{"scale": 2, "one_sided": false, "adamw_lr_other_params": 0.00079, "steps": 11700, "lr_schedule": "cosine", "final_lr_fraction": 0.01, "adamw_weight_decay_other_params": 0.01}
Rows from block 4, named by matrix and row number. Rows with one number belong to one channel. Each number is 128 + 32 x the weight over its row's rms, rounded and kept within 0 to 255. All counts start at 0. After the name is the row's rms in percent of the matrix's.
# convs0: first 3x3 conv (model.enc.1.1.convs.0.weight, 128x128x3x3, standardized in use), inputs 60-69, a 3x3 kernel for each
# convs1: second 3x3 conv (model.enc.1.1.convs.1.weight, 128x128x3x3, standardized in use, transposed), outputs 60-69, a 3x3 kernel for each
convs0.90 108 [113 138 147 129 124 133 160 145 205 158 121 130 127 127 127 164 115 126 131 132 129 133 129 137 148 128 132 143 126 130 133 124 126  84 152 144 131 125 130  84 218 141 103 170 138 132 127 128 136 148 104 137 161 129 117 131 135 159 107  95 129 116 143 128 130 132 161 131 134 153 157 137 125 145 199 153 124 148 132  78 174 177 101 148 130 129 138 129 221 130]
convs1.90 112 [126 149 114 132 121 138 127  60 138 119 131 156 130 134 128 166 130 121 188 132 113 166 130 119 200 126 128 126  88 132 152 102 108 105 119 121 148 141 143 201 166  71  96 118 105 152 120 128 137 216  97 100 110 128 148 121 132 124 112 133  81 108 127 133 187 132 132 130 108 162 144  92 130 143 193  58 150 133  99 132 129 196 133 116  85 124 126 113  96 133]
convs0.91 098 [126 130 137  57 172 117 125 132 182 229 139 128 168 129 137 123  68 119 126 192 189 102 125 103 132 137 117 152 120 106 188 126 126 119 158 154  79  98 135 171  97 127  66 127  43 144 105 144 137 121 128 122 128 137 136 133 125 100 109 104 141   0 115  97  36  81 116  80 123 130 150 127  77  25  85 134 127 118 163 164 140 132 122 146 128  63 128 128 127 117]
convs1.91 106 [120 127 134 148 114 169 128 119 166 144 218 144 133 125 116 136  60  79  65 139 130 127 126 129 123 102 101 130 134 113 111 104 125 202 106 141 156  67 169 129  97 114 123 132 108 107 131 170 137  62 102  99 124 160 107 120 112 171 151  87 171 132 137  26  34 125 113 124 108 140 148 138 106 130 137 120 134 128 207 220 128  83 142 127 132 124 143 178  96  80]
convs0.92 103 [155  83 117 132 217 119  96 126 127 132 140 128 158 127 124 130 125 126 136 129 114 121 123 142 156 139 135 102  94 103  65 209 190 134 123  36  52 119 190 118 133 130 138 128  83 127 109 105 154 136 115 126 132 168 137 110  97 139 215 134  92 117 136 128 133 128 128 125 127 163 142 130  84 137 170 140 128 114 132 130  92 175  54 119 142  91 134 114 158 130]
convs1.92 123 [124 110 124 153 111  52 131 166 152 138 186 151 184 145 100 139 117 187  87  71  38  43 158 150  77 112 126 179  98  77 126  50 101  69 151 129  63 137  94 184 161 117 180 124 150  93 123 116 112 130 213 129 132 115 155 180 137  96 155 212 176 114 100 112  74 113 127 135 157 130 131 138 126 134 128 119 100  98 128 159 108 140  93  66 139 110 117 126 140 111]
convs0.93 094 [157 136 129  85 130 235  83 153 135  55 120 111 116 145 140 171 143 123 167 134 123 134  85 144 121 129 125 137 197  74 118 125 190 125 112  44 225 115   4 177  74  94 127 133 145 136 144 216 128 255 137 133 138 102 133  58  65  69  64  54 116 157 147 134 143 130 122 119 102 130 126 133 129 131 122 133 137  97  93 146 118 149 126 108 129 247  80 255 145 135]
convs1.93 117 [126 137 129 154  60 225 163 127 143 107 149 112 125 121 128  47 124 127 138  87 149 180 137 171 136 102  15 129 133 115 126 131 215 144 138 102 128 127 125 225 124 145 146 130 112 124  89 145  88 102 197 103  57 108 172  74 128 139 102 255  87 155 125 141 156 147 131 131 114 149 115 122 107 147 123 128 124 134 248 125 139 154 126 134 188 147 134 255 126  82]
convs0.94 103 [140 124 130 121 143  75  59 135 121 133 115 137 131 161 119 154 129 200 193 136 135  82 103 161 151 128 104 103 131 133 194  93 139 120 121 133 128  67 112  59 140 121 166 183 114 109  81 110 132 130 127 129 221 123 121 126 128 122 135  97 139 126 105 129 139 115 133 136 147 143 112 124 125 112 138 143 144 129 137 109 100 205 138 119 133 138 137 105 146 166]
convs1.94 127 [118 133 130 196 161 114 107 126 132 129 149 135 150 133 109 132 122 140 125 103 155  41 126 127  98 121  90  93 129 129 125  42  75 140 122 123 127 114 119 140  83 168 147 177 130 115  73 224 174 163  95  97 128 178 129 126 129 188 206 141 119 120 131 126 120 131 109 173 140 132 128 133 126 135 139 149 137 132 150 130 128 142 114 161 167 113 115 126 156  81]
convs0.95 103 [ 63 132 121 198 152 127 152 183 119 158 129 124 123 119 132 128  84 110 132 110 130 131 124 195 118 161 151 151 128 107 133 152 118 130 114 127 149 142  83  68 121 148  12 159 153 139 115 129  49 143 128 132 127 126 129 131 129 141  73 121 142 113 119 116 139 110 159 129 135 162 129 102 180 130 142 124 132 159 113 126 139 116 128 129 116 154 130 128 128  65]
convs1.95 088 [127  60 112 139  95  54 132  77 115  95 137 112 103 137 133 112 116 137 103 102 134  94 128 122 125 175 100 132 154 167 156 122 205 151 131 136 184 117 182  94 184 138 197 133 120 118  81 104 133  60 160 182 128 139 159  86 124 118 137  47 128 137 131 155 176 135 125 149 146 139  89 139  95  76 130 105 128 142 123  45 127 131 136 108 105 125 129 161  95 115]
convs0.96 076 [128 130 133 149  85 124 115 118 121 112 132 122 147 182 130 128 159 135 113 127 119 104  94 121 126 129 114 135 155  89 147 159 123 185 134  55 125  91  96 136  89  65 160 129 117 100 157 127  89 126 111 106 122  77 115 141 146 122 128 120 167 130 121 124 125 139 133 114 100 166 128  81 203 136 111 239 125 160 151 132 119  84  90 127 106 117 145  85 124 154]
convs1.96 101 [122 152 128 102 173 142 133 169 133 117 123 113 171 143  98 170  68 110 117 141 132  97 132 150 129 129 123 128 140  90 114 145 135 141 136 177 147 138 152  78 192 251 106 150 240 129 102 109 142 115 101 181 124  47  98 129  72 127 129  88 128 143 144 125 137 124 163 129 123 116 126 112 124 163 118 121 155 129 118 133  74 128 115 128 125 119 125 128 116 125]
convs0.97 088 [125 125 129 135 132 123 116 117  65 115 121 129 104 125 146 110  87 118 120 117 118 128 112 139 124 140 132  80 111 146 127 126 132 127 184 224 182 124 134 170 125 120 239 145  73 152 162 135 125 128 137  74 119 127 128 140 122 121 128 164 188 112 154   0  88 130  67   6  10 136  59   0  97 182 122 168 139 105 166 145 100  86 132 118 136 145 124 132 169 124]
convs1.97 089 [ 96 134 206 109 128 128 124 102  91 117 127 125 125 112 129  89 143 113 131 130 116 105 130 130  69  47  86  85 118 135 113  99 131 132 127 124 138 108 130 128 126 132 122 120 106 132 136 173 131 144 124 140  83 105 133 140  21 143 156 217 180 145 178  45  34   0 125  92  36 107  21   0 166  85 132 195 128 116 159 151 119 127 118 127 122 117 121 133 125 111]
convs0.98 105 [117 119 224 136 125 141 113 113 167  91 150 177 127 134 148 129 123 130 136 102 176 178 102 155 132 129  94  77 149 122 172  90  94 195 130  24 158 140  39 140  90 131 140 150 131 126 128  74 216 115 127 128 101 125 123 125 122 114 142 139 127 147 147 151 142 126 146 126 173 119 207 128 132  93 128 128 133 110 128  97 100 130 164 135  63 126 127 159 141 128]
convs1.98 077 [ 94 127 108 127 126  45  57 129 112 165 122 117  99 188 125 116 119 195 117 133 126 127 130  75 127 184 126 213 113 133 132 168  88 176 124 112 129 116 114 124 124  96 159 130  26 139  55  28 216 126 105 209 164  85 236  57 147 110 105 121 116  78 128 125 105 148 139 127  99 130 101 117 170 202 120 150 120 118 125 195 153 138  91 160 136 107 113 130 128 124]
convs0.99 105 [127 142 118 193 128 110 127  64 177 183  69 130 121 162 139 119 126 139 129 129 124 127 149 128 128 119 130 137 120 136 187 129 131 100 129 129 226 125 145 129 126 128 255  97  42 118 149 133 129 132 129 127 127 128 186 149 136 131 128 148 129 130 128 128 135 139 140 128 136 128 152 136 100 124 186 133 138 121 190 131 126 135 195 116 143 113 137 117  93 125]
convs1.99 082 [ 93 107 126  94  42 125 118  77 125 127 111 128 128 131 160 149 174 103 111 137 106  69 159 160 117 127 106 128 140 117 139 165 112 126 104  85 164 122   0 105  97 135 132 126  53 160 139 127 126 129 164 106 104 152 108  80 128 128 130 110 120 138  82 128 102  92 125 100 153  87 141 130 127 127 121 122  99 112 133 118 165 140  98 171 143 134 124 175 146  76]
convs0.100 091 [149 135 150  64  84  91 166 127  92 133 149 139 106 113 104 129 101  83 123 147 126 136 130 115 129 110 122 118  89 149 151 173 170 141 116  94 114  78 123 128 127  87 223 209 130 128 137 187 129 136 129 103 103 126 123 125 128 127 128 111 156 130 136 118 125 127 128 131 131 162 128 131 170 124 131 160 132 115 112 126 137 159 129 144 145 122 129 113 134 150]
convs1.100 109 [211 122 117 129 228 204 145 141 208 128 153 155 120 162 137 134 126 126 142 123 160 140 145 230  73 127 136 174 116  31 123 105  87  92 113 122 195 175 137  97 151 177 139 128 129 128 125 102 121 125 127  91 135 114 108 132 109 109  71 134 162 126 125 119 122  89 104  99 112 158 136 123 141 131 119 142 103 130 168 169 126 131 126 106 129 131 127 128 161 129]
convs0.101 105 [232  94 150 163 126  79  87 124  77  85 171 117 110 130 104 117 125 142 121 172 128 126 126 125 140 125 139 128 139  79  98 129  80 129  89 148 195 108 132 143 170 115 132 132 186 151 159 133  61 144 131 122 126 145 126 137 128  98 117 129  75 111 126 108 135 152 132 124 138  87 123 147 121 114 129 128 139 138 122 129 194 156 119 145 127 116 162  65 127 114]
convs1.101 110 [127  68 128 196  22  39 133 101 108 127 131 110 125 121 132 173 168  96 128 103 166 127  78 127  99 147 126 128 137 131  69 138  90 130 117 134   0  67 136 120  95  78 204 124   0 120 126  93 137 130 126 139 128 127  49 166  77 130 108 127 118 141 132  85 139 214 126 126 141 126 133 154 108 116 194  99 123 127 124 180  39 147  73 154 102 114 129 110 137 133]
convs0.102 101 [123 101 135 225 127  89  55 123 126 174 114  95 142 126 111  85 132 120 150 112   9 143 162 128 120 129 187 125 118 143 182 162 128  72 109 133 129 158  84 126  63 133 133 183 220 128 128 121  87 128 128 121 109 217 133 131 104 161 141 113 101  48 113 144 124 120 140 165 138 128 124 109 166 123  95 129  98 103 112 124 154 162 145 131 126 128  63  71 114  48]
convs1.102 094 [ 92 117 186 134 127  98 113 181 157 138 123 121 133 130 125 136 126  91 163 184 232 101 123 142 130 128 125  96 118 152 188 141 131 135 153 128 121  70 129  90 144 130 121 120  66 132 129 198 115 137 152 140 123 116 128 124 137 109  83 112 204 152 119 125 122 114  95 120  91 129 111 115 131 124 129 168 126 107 139 118  94 119 130 109 117 128  90  90  73 129]
convs0.103 105 [130 126 120 130 176 204 133 153 117 133 135 128 105 107  76 112 153 149  70 114 131 155 129 105 205 136 133 177 130 170 115 110 138 107 103  84 117 130 128 129 167 120  76 126 159 107 131 142 158 129 111 133 127 125 166 131 126 135 130 123 114 152 135 128 141 150 152 126 141 157 150 119 126 130 119 116  93 119 110 129 129 162 139 122 133 138 134 133 150 115]
convs1.103 122 [116 127 124 153 103 123 129 139 110 126 123 129 125 125 131 122 119  92 131 129 119 131 128 121 118 127 128 127 122 117 106 135 208 127 135 136  87 110 112 178 128 186 126 131 121  78 119 133 129 125 115 126 155 129 127 120 153 138 165 159 117 120 121 156 129 129 145 145 131 136 156 121 131 127 130 193 111 154 111 101 106 127  85 124 133 126 126  95 115 154]
convs0.104 081 [142 106 115 116 136 114 127 154 132 135 161 100 132 129 122 117 130 126 117  94 105  65  93 128 137 152 115 128 119  70 132 213 127 111 147 128 128 129 107 123  73 119 130 117 163 120 128 153 119 118  94 131 128 124 160 143 128 102 118 109 132 129 128 123 145 145 112 128 135  58 117 126  68 132 128 124 174 144 160 109 115 120 124 113 130 126 124 128  65 128]
convs1.104 088 [126 153  71 157 132 170 137 123 130 121 135 161 177 134 121 181 127 140 129 131 133 133 132 129 145 125 154 120 146 132 130 111 144 126 131  53 146 171  91 143 169 131 166 160 108 140 126  81 142 121 156 130 151 128 107 126  56 125 158 124 203 103  87 123 177 131 126 111 128 132 118 114 134 134 117 152 128 138 121 133 153 127 117  95 113 105 121  81 125  93]
convs0.105 107 [171  91  60 126 212  79 150 129 123 122 129 138 133 160 125 122  95 103 150 139 150  80 114 128 128 126 127 158  75  66 168 109 130 129 158 100 114 153 147  84 129 124  77 183  72 137 133 135 114 128 148 133 140 146 124 126 127 121 140 178 124 131 120 110 137 106 110 127 144 170 107 129 130 179 160 114 129  82 128 130  93 127  75 156 128 132 136 127 137 127]
convs1.105 125 [133 121 123 125 144 126 118 137 120 124 129 119 103 123 116 122 110  97 127 144 158 132 129 128 116 130 125 160 130 128 130 162 122  75 123 128 146  70 130 126 130 110 130 138 120 122 220 124 133 128 134 167 132 164 131 109 147 113 183 125 133 170 131 172 124 105 141 140 153 144 163 136 125 136 181  81 107 119  72 169 128  95 125 138  19 134 134 128 142 127]
convs0.106 126 [129 135 143 144 119   0 161 149 131 133 138 127 120 131  99 125 115 107 129 109 117 129 127 126 123  98 125 129 107 137 175 163   0 121 181 121 193  99  62  80 156  74 131 141  97 132 126 150 111 149 182 125 113 118 154 130 129 123 144 147  90 129 146 127 126 128 131 134  99  99 133  93 146 182 160 127 129 183 125 115 162 130  88 160 112 151 166 162 171 133]
convs1.106 146 [116 120 112  33 128 124 128 121 107 127 142 137 133 123  96 140 151 137 147 129 119 125 125 115 123 126 154  77 141 113 126 124 122 119 161 127 150 138 120   0 255 154 128 105 125 197 133 128 111 128  68 128 115 162 128 126 124 140 121 108 130 128 106 119 130 116 144 123 136 142 126 100 111 105 129 122 135 137 134 137 139 147 133 123 115 112 127  85 159  67]
convs0.107 101 [118 161  32 129 124 131 134  89 123  83 125 129 128 131  80 103 128 120 149 138 162 142 117 130 144 137 122 133 144  45  71 136 255 154 114 185 117 127 105 164 152  85 128 161 129 133 152 126 121 193 136 115 110 132 128  52 127 126  85 117 137 159  93  45 120 122  53 112 128 167 132 123 137  50 148 103 138 136 128 172 125 132 119 128 140 124 103 128 125 130]
convs1.107 097 [152 135 120  86 125 148 127 108  92 143 132 135 127 126 129 109 162 144 126 100 126  87 127 125 131 129 113 128 132 115 130 122 140 130 164 128 127 185 130 123 124 159 108 116 128 130 255 128 136 161 128  95  46 115 144 155 110 146 108 120 131 136 143  83   0  84 108 118 115 111  77  65 179 133 125 130 215 149 195 241  73 143 119 135  32 190 128  98 158 138]
convs0.108 103 [119 131  86 142  81 124 125 137 128 126 111  89 143 126 128 128 125  91 129 142 128 101 126 138 129  33 145 126 163 115 184 131   0 116 175  83 204 108 129 115 142 122 122 157 120 160 136 116 111 128 132 143 124 126 166 173 141 102 181 137  54 129 166 126 146 117 134 140 120 144 124 117 119 116 120 128 134 139 112  92 155 164  85 131 136 127 122  12 145 119]
convs1.108 100 [115 132 166 101 142 115 163 129 189  95 160 142 136 142 182 155 128 161 150 184  11 128 148  87 113  98 166 116 151  84  96 159 123 127 197  98 121 129 203 106 105 144  78 130  91 108 138 105 108 133 100 128 108  53  88 118 125 160 114 134 174 148  68 127 119 120 120 130 125  98 117 137 135  65 123 177  87 166 131 119 122 127 123 158 123 135 172 116 169 139]
convs0.109 098 [152 134  98 105 114  48 197 118  58 135 148 116 184 130 171 169 122  73 119 131 134 127 100 119 127 174 137 121 124 123 204 125  75 133 121 133 128 112 141 220 138 112 148 130 148 138 128 103 162 155 118 109 158 173 129 129 114 179 119 193 123 108 206  71  97  85 133 122  62 162 118 127 146 126 105 133 126 114 137  51 128  97 151 123 143 131 100 196 109 106]
convs1.109 118 [195 127  59 127 131 132 149 128 116 204 128 128 130 117 121 128 106 126 117  68 120 126 137 134  86 196 118 128 128 108 204 108 102 136 116  79  78 146 154  89 136 137 135 129 144  82 170 143  72 148 125 117 193 123   0 135 125  58 154  94 127 107 115 116  62 116 128 122 131 141 141 125 126 129 135 145 142 117 118 150 123 128 131 120 105  91 123 130 122 103]
convs0.110 091 [ 80 129 126 122 163 193 139 124 123 188 166 136 133 225 130 130 129 134 114 123 110 115 112 140 132 163 134 130 118 115 113 137 109 127 105  94 101 129 136 103  91 125 101 119  62 136 192 134 121 129 180 122 115 128  97 130  91 153 119 110 123 123 170 106 115 134 124 129 123 171 123 130  90 128 121 174  96 204 114 163 220 159 109 121 156 144 120 131 136 129]
convs1.110 082 [114 127  81  33 102 131 117  68 128 116 152 131 126  63 129 115 129  54  99  97 139 135  80 111 100 132 127 144 123 130 122  97 207 114 122 122 230 134 135 136 117 127 124  94 129 157 161 107  98 137 116  58 120 124 101 119 112 155 120 138 124 206 182  91 129   0 141  45 101  47  84  98 129 119 130 117 128  83 129 127 123 121 129 140 122 122 128 152 166 130]
convs0.111 107 [124 131 128 121  61 124 128 140 179 109 105  82 153 124  75 129 130 145 111 127 104 120 129 147 122 131 137 127 133 102 138 141 131  86 136 158 152 124 114  51 101 203 131 140 113 102 127 123 121 131 129 144 102 127 150 142 180 110 131 116 128 126 120 115 153 176 137 147 116 120 134 124  73 135 193 131 135 102 134 127 121 175 133 169 134 131 128 141 144 158]
convs1.111 119 [127 107 126  94 179 120 128 206 154 121 158 131 139 121 136 128 112  83 128 103 128 178 136 138 136 128  86  76 124 134 129 115 116 186 123  54 144 119 127 105 255 127 119  95 126 128 161 128 115 132 128 128 123 126 144 179 156 122 162 104 125 126 133 146 139 141 125 127  99 134 140 110 119 129 122 154 134 132 134 134 132 111 124 175 128 129 128 126 123 131]
convs0.112 100 [131 120  84  49 156 136 221 217 124 130 135 163 163 126 172 131 107 136 106 137 119  81 123 132 129 125 127 133   3  78 127 140 204 150 141 112 128 142 128 108 137 131 114  79 113 132 141 173  89 198 131 184  90 129 125 141 153  84  84 134  64 110 127 127 127 143 124 140 128 130 127 140 155 166 115 129 149 128 128 125 138 129  90 128  64 112 150 133 151 128]
convs1.112 101 [141 146 121 178 125 242 180  85  93 129 172 145 122 144 124 120 128 124 117 125 118 139 128 136 143 142 122 124 125 133   0 105 127 117 172  55 136 116 115 172 147 104 121   4  84 146 133 124 133 125 194 107 129 127 117 128 103 138 115 142 107 128 159 128 159  99 133  93 145 101 126 157 109 144 100 132 113 122 143  75 121 127 131 139 110 164 148 130 128 151]
convs0.113 113 [122 124 154 156 134 138 135 183  57 123 123 128 117 124 136 158  98 109 130 126 122 128 160  98 132  89 127 136  92 193 156 128 101 108 126 153 107 122 125 255 128 108  49  86 130 121 127  91 120 163 168  28  98 128 113 126 100 145 160 128 138 161 117 125 130 102  83 132 129 113 135 190 121 181 105 157 131 137 132 130 141 138 106 132 162  77 127  78 111 129]
convs1.113 075 [133 144 125 161 111  62 132 114 139 179 201  50 129 135 123 156 129 149  77 138 114  99 128 118  22 128 105 123 120 164 207 126  84 147 201 140  93 155 137 119 148  46  88 178 128 254 167 232 119 130 108 148 106 112 115 126 206 112 119 126 127 129 134  63  81 121 112 139 147 150 127 126 143 102 173 136 152 164 128  70 124 139 131 195 166 162 118 110 128 127]
convs0.114 085 [135 170 154 104 124 115 132 132 120 105  25 119 129 104 129 128 141 131 178 128 135 167 217 171 129 113 127 111 128  85 157  66 123 118 141 117 126  63 125 129 156 110 100 114 108 107 132 127 178 136 134 161 123 160 122 116 160 150 147 230 106 107 110  96 119 120 120 106 125 147 130 125 119 145 144 132 145 146 140 143 128 123 134 255 133 152 146 142 154 125]
convs1.114 098 [128  94 130 121 135 116 137 123  93 120  59 113 112 131 126 126 138 149 127  87  77 137  35  80 133 140 156 129 169 168 129 133 128 185 128 128 118 152 135 123 119 124 128 135 133 103 124 171  88   0   0  73 131 129 153 177 177 115 114 117 128 147 163 128 178 127 132 126 125 136 107 131 115 127 128 114 131 124 126 134 127 151 109  84 131 113 122 121 122 183]
convs0.115 102 [135  79 133 120 108   0 107 117 112  61 116 134 128 133 105 138 109 130 123  96 126 119  86 139 148 127  97 134 126 123 149 129  48 115 120 153 107 104 140 157  95 156 125 138 106 134 127 118 111 130 114 128 135 216 128 133 128  71 131 181 100 121  99 125 128 207  69 127 143  63 120 126 138 138 190 129 127 138 134 120 110 126 141 136 122  86 128 139 135 121]
convs1.115 129 [125 150 129 226 120  61 144 137 216 119 130 122 126 125 128  98 130 165 168  61 112 109 153 142 114  86 152 115  96 139 104 122 152 128 152 130 129   0 128 139 169 129 104 127 104 127  94 163 125 169 148 136 121  85 186 145 154 148 111 218 152 124 124 158 183 128 102 110 148 109 129 124 128 132 133 152   9  92 118 122 139 112 125 130 127 116 106 127  97 108]
convs0.116 109 [133 118 126  78 128 129 161 129 136 117 133 101 152 105 134  92 128 115 128 132 138 118 139 135 130 123  64 134 161  59 113 127 211 123  55 124 125 128 140 160 128  94 127 126 123 128 121 182 115 128 165 192  92  43  64 168 123  83  46 119 121 117 130 136 128 138 143 150 167 121 127 150 128 103 146 154 138 128 170 161 128 114 129 128 140 123 178 124 144 167]
convs1.116 076 [154 101 142 125 133 164 129 155  84 140 110 126 108 110 115 156 100 106 130 149  24 195 150 132 130 129 128 130 170 144 117  76 120 124 126 124 130 135 104 168 151  95 109  97 141 122 127   3 114 156 129 116 140 138 100 130  65 137 163 234 142 132 137 111 130 127 121 132 120 128 107  69 146 139 119 125 129 134 128 129  96 129 105 184 127 178 126 145 215 146]
convs0.117 117 [132 162  65 206 132 127  89  24  78 189 125  66 131 130 128 127 199 128 127 120 123 130 128 120 128 128 175 169  96 131  89 140 158 130 134 125 141 126  64 128 128  91 127 133 141 174 121 111 126 117 127  63 121 122 129 100 130 130  90 143  92 131 131 192 172  57 131 175 123 148 131 129 111 109 214 147 131 122 189 126  62  42 126 155 197 126 138 136 142 148]
convs1.117 069 [195 137 127 119 124  65 136 154 144 172 106 142 184 126 108 171 134 130 127 195 129 163 255 148 133 136 135 126 126 136  82 127 143  33 122  91 125 105 131 124  61 148  78 133 129 181  84  93 132 183 128 132 128  89 143 135  98 133 144 151 149 125 102 147 147 127 205 103 152 169 115 130 157 165 149 145 132 147 128 121 255 126 127 108 121 110 127  95  81 135]
convs0.118 107 [132 106 128 118 201 150 128 114  95 132 135 122 121 135 128 121 127 152 128 122  40 127 144 117 127 157 144 115 130  79 126  69 125 120 105 125 129  28 167 130 113 141 139 112 109 156 136 119 121 128  85 107 115 143 100 195 120 122 187 115 138 131  94  86 123 152 132 127 127  86 135 127 138 125 114 124 137 109 103 133 121  88 131 170 125 179 131 124 132 155]
convs1.118 106 [163 129 128 161  51 136 159 151 111 140 127 133 118 132 136 130 130 189  86 138 120  45 139 160 127 130 137 146 112 112  87 143 169 130 133 147 150  52  32 131 108 124  80 123 128 136 131 109 137 126 109 130 131 127 150 139  87 139 192 172 208 109 149 117 127 145 131 161 143  99 128 128 107 138 140 161  77 161 128 128 147 141 128 122 134 120 121 117 112 148]
convs0.119 101 [ 95 126 142 135 129 132 129 144  90 138 112 108 128 120 166 113 100 125 171 131 121  62 114 134 128 131 140 105 120 129  55  64 139 140 128 146 126 172 104 180 144 143 129 100 100 145 155 128  99 116 130 163 129 103 127 131  96 114   0 102 108 146 153 128 143 149 120 109 139 128 115 131 121  93 120 167 219 201 141 193 128 140 133  99 127 122 125 136 132 162]
convs1.119 130 [148  99 151 210  37 118 127 131  99  90 138  80 128  89  84 139 127 136 103 139 124  97 126 154 173 102 127  58 127 197 233 153  90 202  84 131 146 172 126 136 153 112  95  94 103 128 127  95 127 138 139 133  54 119 202 217 149 129 156 178 123  62 120 116 128 162 140 144 175 121 129 118 144 113 139 104 128 128 183 136 120 146 100 156 121 249  90 150 139 143]
convs0.120 122 [141 159  78 101 140 134 140 125 173 117 129 127 126 126 144 132 110 122 147 159 127 135 116 113 125 114 130 159 133  96 139 126 147 109 142 133 101 131  44 131 128 124 128 121 124 128 115 171 117 128 118  97 115 126 138 137 123 104  93 137 111 122 127 120 128 154 136 130 129 128 118 121 147 121 129 141 160 132 149 148 124 136 128  97 187  82 115 131 128 129]
convs1.120 130 [ 76 143 148 123 125 130 128  82 100 114 131 143 129 128 121 128 142 128 105 143 120 128 111  49 126  75 131 141 126 128 112 111 158 126 148 126 111  46 130  97  78 138 165 114 131 144 141 131 167  16 126 114 131 121 134 151 117 130 131 111 114 115 165 120 138 139 115 128 128 128 119 104 128 147 111 127 107 137 126 144 130 125 148 131 229 152 140 176 129  94]
convs0.121 101 [123 131  59 126 124 113 132 167 132 157 130 101 117 154 124 168 118 118 137 123  78  68 125 121 162 149 144 127 122 119 146 118 130 143  31 137 155 130 122 119 158 117 108 105  75  82 124 213 145 135 168 116  94 126 153 126 134 131 143 119 199 110  93  56 120 131 162 144 135 199 132 128 100 197 228 136 130 137 130 140 113 131 132   9 185 124 130 129 125 172]
convs1.121 076 [132 135 138 173 166 129 160 128 152 188 129 103 162 138 127 199 114 114 134 140 133 126 126 240 152 157 132 124 173 132 189 125  17 128 130 123 133 134 185 142 144 144 138 144 111 128 148 121  61 172 146 131 158 181 163 178 119 125 123 125 139 125  86 153 179 143 128 178 131 111 130 123 152 198 195 200 128 131 111 139 138 127 125 160 143 129 139 124  87 124]
convs0.122 096 [143 108  97 132 118 128  87 119 120 116 117 128 133 145 145 122 129 104 176 141 135 127 126 202 129  95 124 142 119  69 186 132  22 132 148 128 117  22  86 128 136 137 150 163 129 134  54 157 163 134 139 120 111 126 100 119 182 143 157 127 128 123 125 112 166 141 136 167 142 195 130 103 129 120 130 126 127 200 136 134 110 174 141  91 134 120 204 128 127  88]
convs1.122 072 [122 217 159 126 128 140 133 146 124 122 102 140 112 117 112 128 129 158 126 119  61 127 129 157 137 129 111 126 139  80 155 116 118 131 177 153 126  88 151 148 100 131 233 153 116 111 112  36 129 129 125 125 157 115 149 118  95 131 132 121 126 129  98 133 101 121 128 127 101 169  43 126 111 153 143 130 140 147 124 108 152 128 145 121 175 152 136 201 145 159]
convs0.123 091 [110 138  89 125 123 137 113 125  43 145 226 132 159 128 128 134 107 103 145 127 135 176 111 125  97  89 117 161 207 125 160 158 109 131 137 124 126 106 159 131 174 180 122  93 134 164 133  84 125 165 130 130 185 177 100 135 130 125 134 126  63  98 134 126  75 104 153 221 127 188 161 202  50 155 161 123 127 130 129 101 161 138 128 127 128 130  99 112 110 107]
convs1.123 082 [219 120 117 149 151  87 144 127 132 150 139  59 122  97  46 128  79  78 137 129 117 110  83 130 208 134 132 127  53 129 143   0  46  35  59 112 128 182  84 103 118 146 115 143 118 126 125 127 180 126 114 159  62 133 139 122 138  83 118 128 116 122 103 110 131 122 174 142 149 194 209 134 114 103 110 115 119 120 116   0 158 136 145 211 128 130 134 130 124 122]
convs0.124 094 [128  51 135 129   0  92 135 113 105 158 128 131 123 141 125 148 136 147 132 124 127 122  91 171 133 135 110 134 137 131 129  25   7 128 135 120 135 123  93 124 141 203 101 129 132 128 156 124 124 127 127 155 151 180 161 209 139 214 255 146 126 152 198 121 106  75 146 133 115 149 141 128 178 168 193 108 128 121 132 122 107 135 126 116 128  90 108 143 153 132]
convs1.124 110 [131 158 146 110 116 125 129 123 132 149 153 123 149  81 102 124 174 157 127  89 131 126 129 128 194 179 174 127 123 119 112 139 118 127 119 128 116 165 142 162 125  92 106 129 136  86  71  99 127 100 128 139  80 115 128 145 144 113   2  89 137  73 101 121 127  26 125 126 118 156 125 140 159 136 128 126  97 128 115 116 140 142 116 189 106 102 123 109 129 131]
convs0.125 102 [128 127 126 124 129 102 113 187 114 159 149 154 141 125 129 127 134 133 122 126 128 115 113  83 149 132 101 114 131 175 142 181 134 137 116  28  33 129 122 122 141 129 183 123 131 141 126 100 118  94 121 194  48 200 126 118 120 156 118 130 125 127 145 164 127  62 128 129 130 128 137 132 128 143 116 130  92 111 151 129 126 164 115 111 131 253 139 136 130 140]
convs1.125 075 [120 114 120 132 167 139 127 132 128 113 131 102 116 125 130 104 119 114 151 134 132 174 128 130 177 130 129 124 134 112 130  65 141 124 109 116  79 112  60 179 177 126 175 114 123  16 125 126 134 115 128 127 135 133  92 143 120 155 165  94 107 131 106 108 128 126 128 138 122 197 126 131 121 104 148 173 151 132 159 123 146 185 244 129 133 133 126  98 166 113]
convs0.126 101 [133 157 192 121 127  79 118 128 114 167 118 120 105 127 128 126 123 153 143 105 138 141 127 105 129 136 131   0 122 143  98 108 129 112 137 116 115 142 151  49 140 133 149 177 131 124 114 108 109 205 136 127 117 187 128 132 122 109 120 145 125 129 140 129 157 139 183 117 135 137 160 138 129 152 126 210 167 167 138 112 209 127 128 130 119 127 122 128 127  36]
convs1.126 074 [118 103  64 129 103  91  86  53 125 128 152  92 146 142 181 191 139 120 143 116 136 134 147 130 130 124 125  99 128 109 163 130 167 120 117 129 127 109  93 107 186 133  99  91 108 102 113 151 124  74 121 111 122 151 172 158 129 128 134 188 152  77 165 123 130  67 129 117  34 106 115 126 121 145 116 105 128 110 128  84 123 103  27 113 121 136 151 121 130 115]
convs0.127 104 [123 146 124 149 170 140 154 142 128 119 164 142 128 123 117 126 128 105 120 132 166 178 112 132  58 110 107 104 119  58 112 127 167 145 129 127 132 128 140 123  84  66 132  82 128 138 157 127 134 134 211  89 103  82 123 128 119  56 111 135 127 150 132 133 122 104 127 133 114 107 120 123  91 121  94 104 129 136 140 113 132  86 145 147 144 174 131 136 135 134]
convs1.127 112 [ 85 128 121 138 124 138 124 191 146 118 134 107 138 123 140 117  72  95 171 133 139 102 134 153 129 117 107  87  98 132 105 129 127 134 133  96 115 159 163 143 137 140 134 129  65 177 144 130  92 193 117  81 142 132 142 128 146 175 131 120 134  99  32 127 136 128 163 146 207 184 188 123 119 127 117  88 121 124 171 134  96 129 134 144 127 159 120 160  92 131]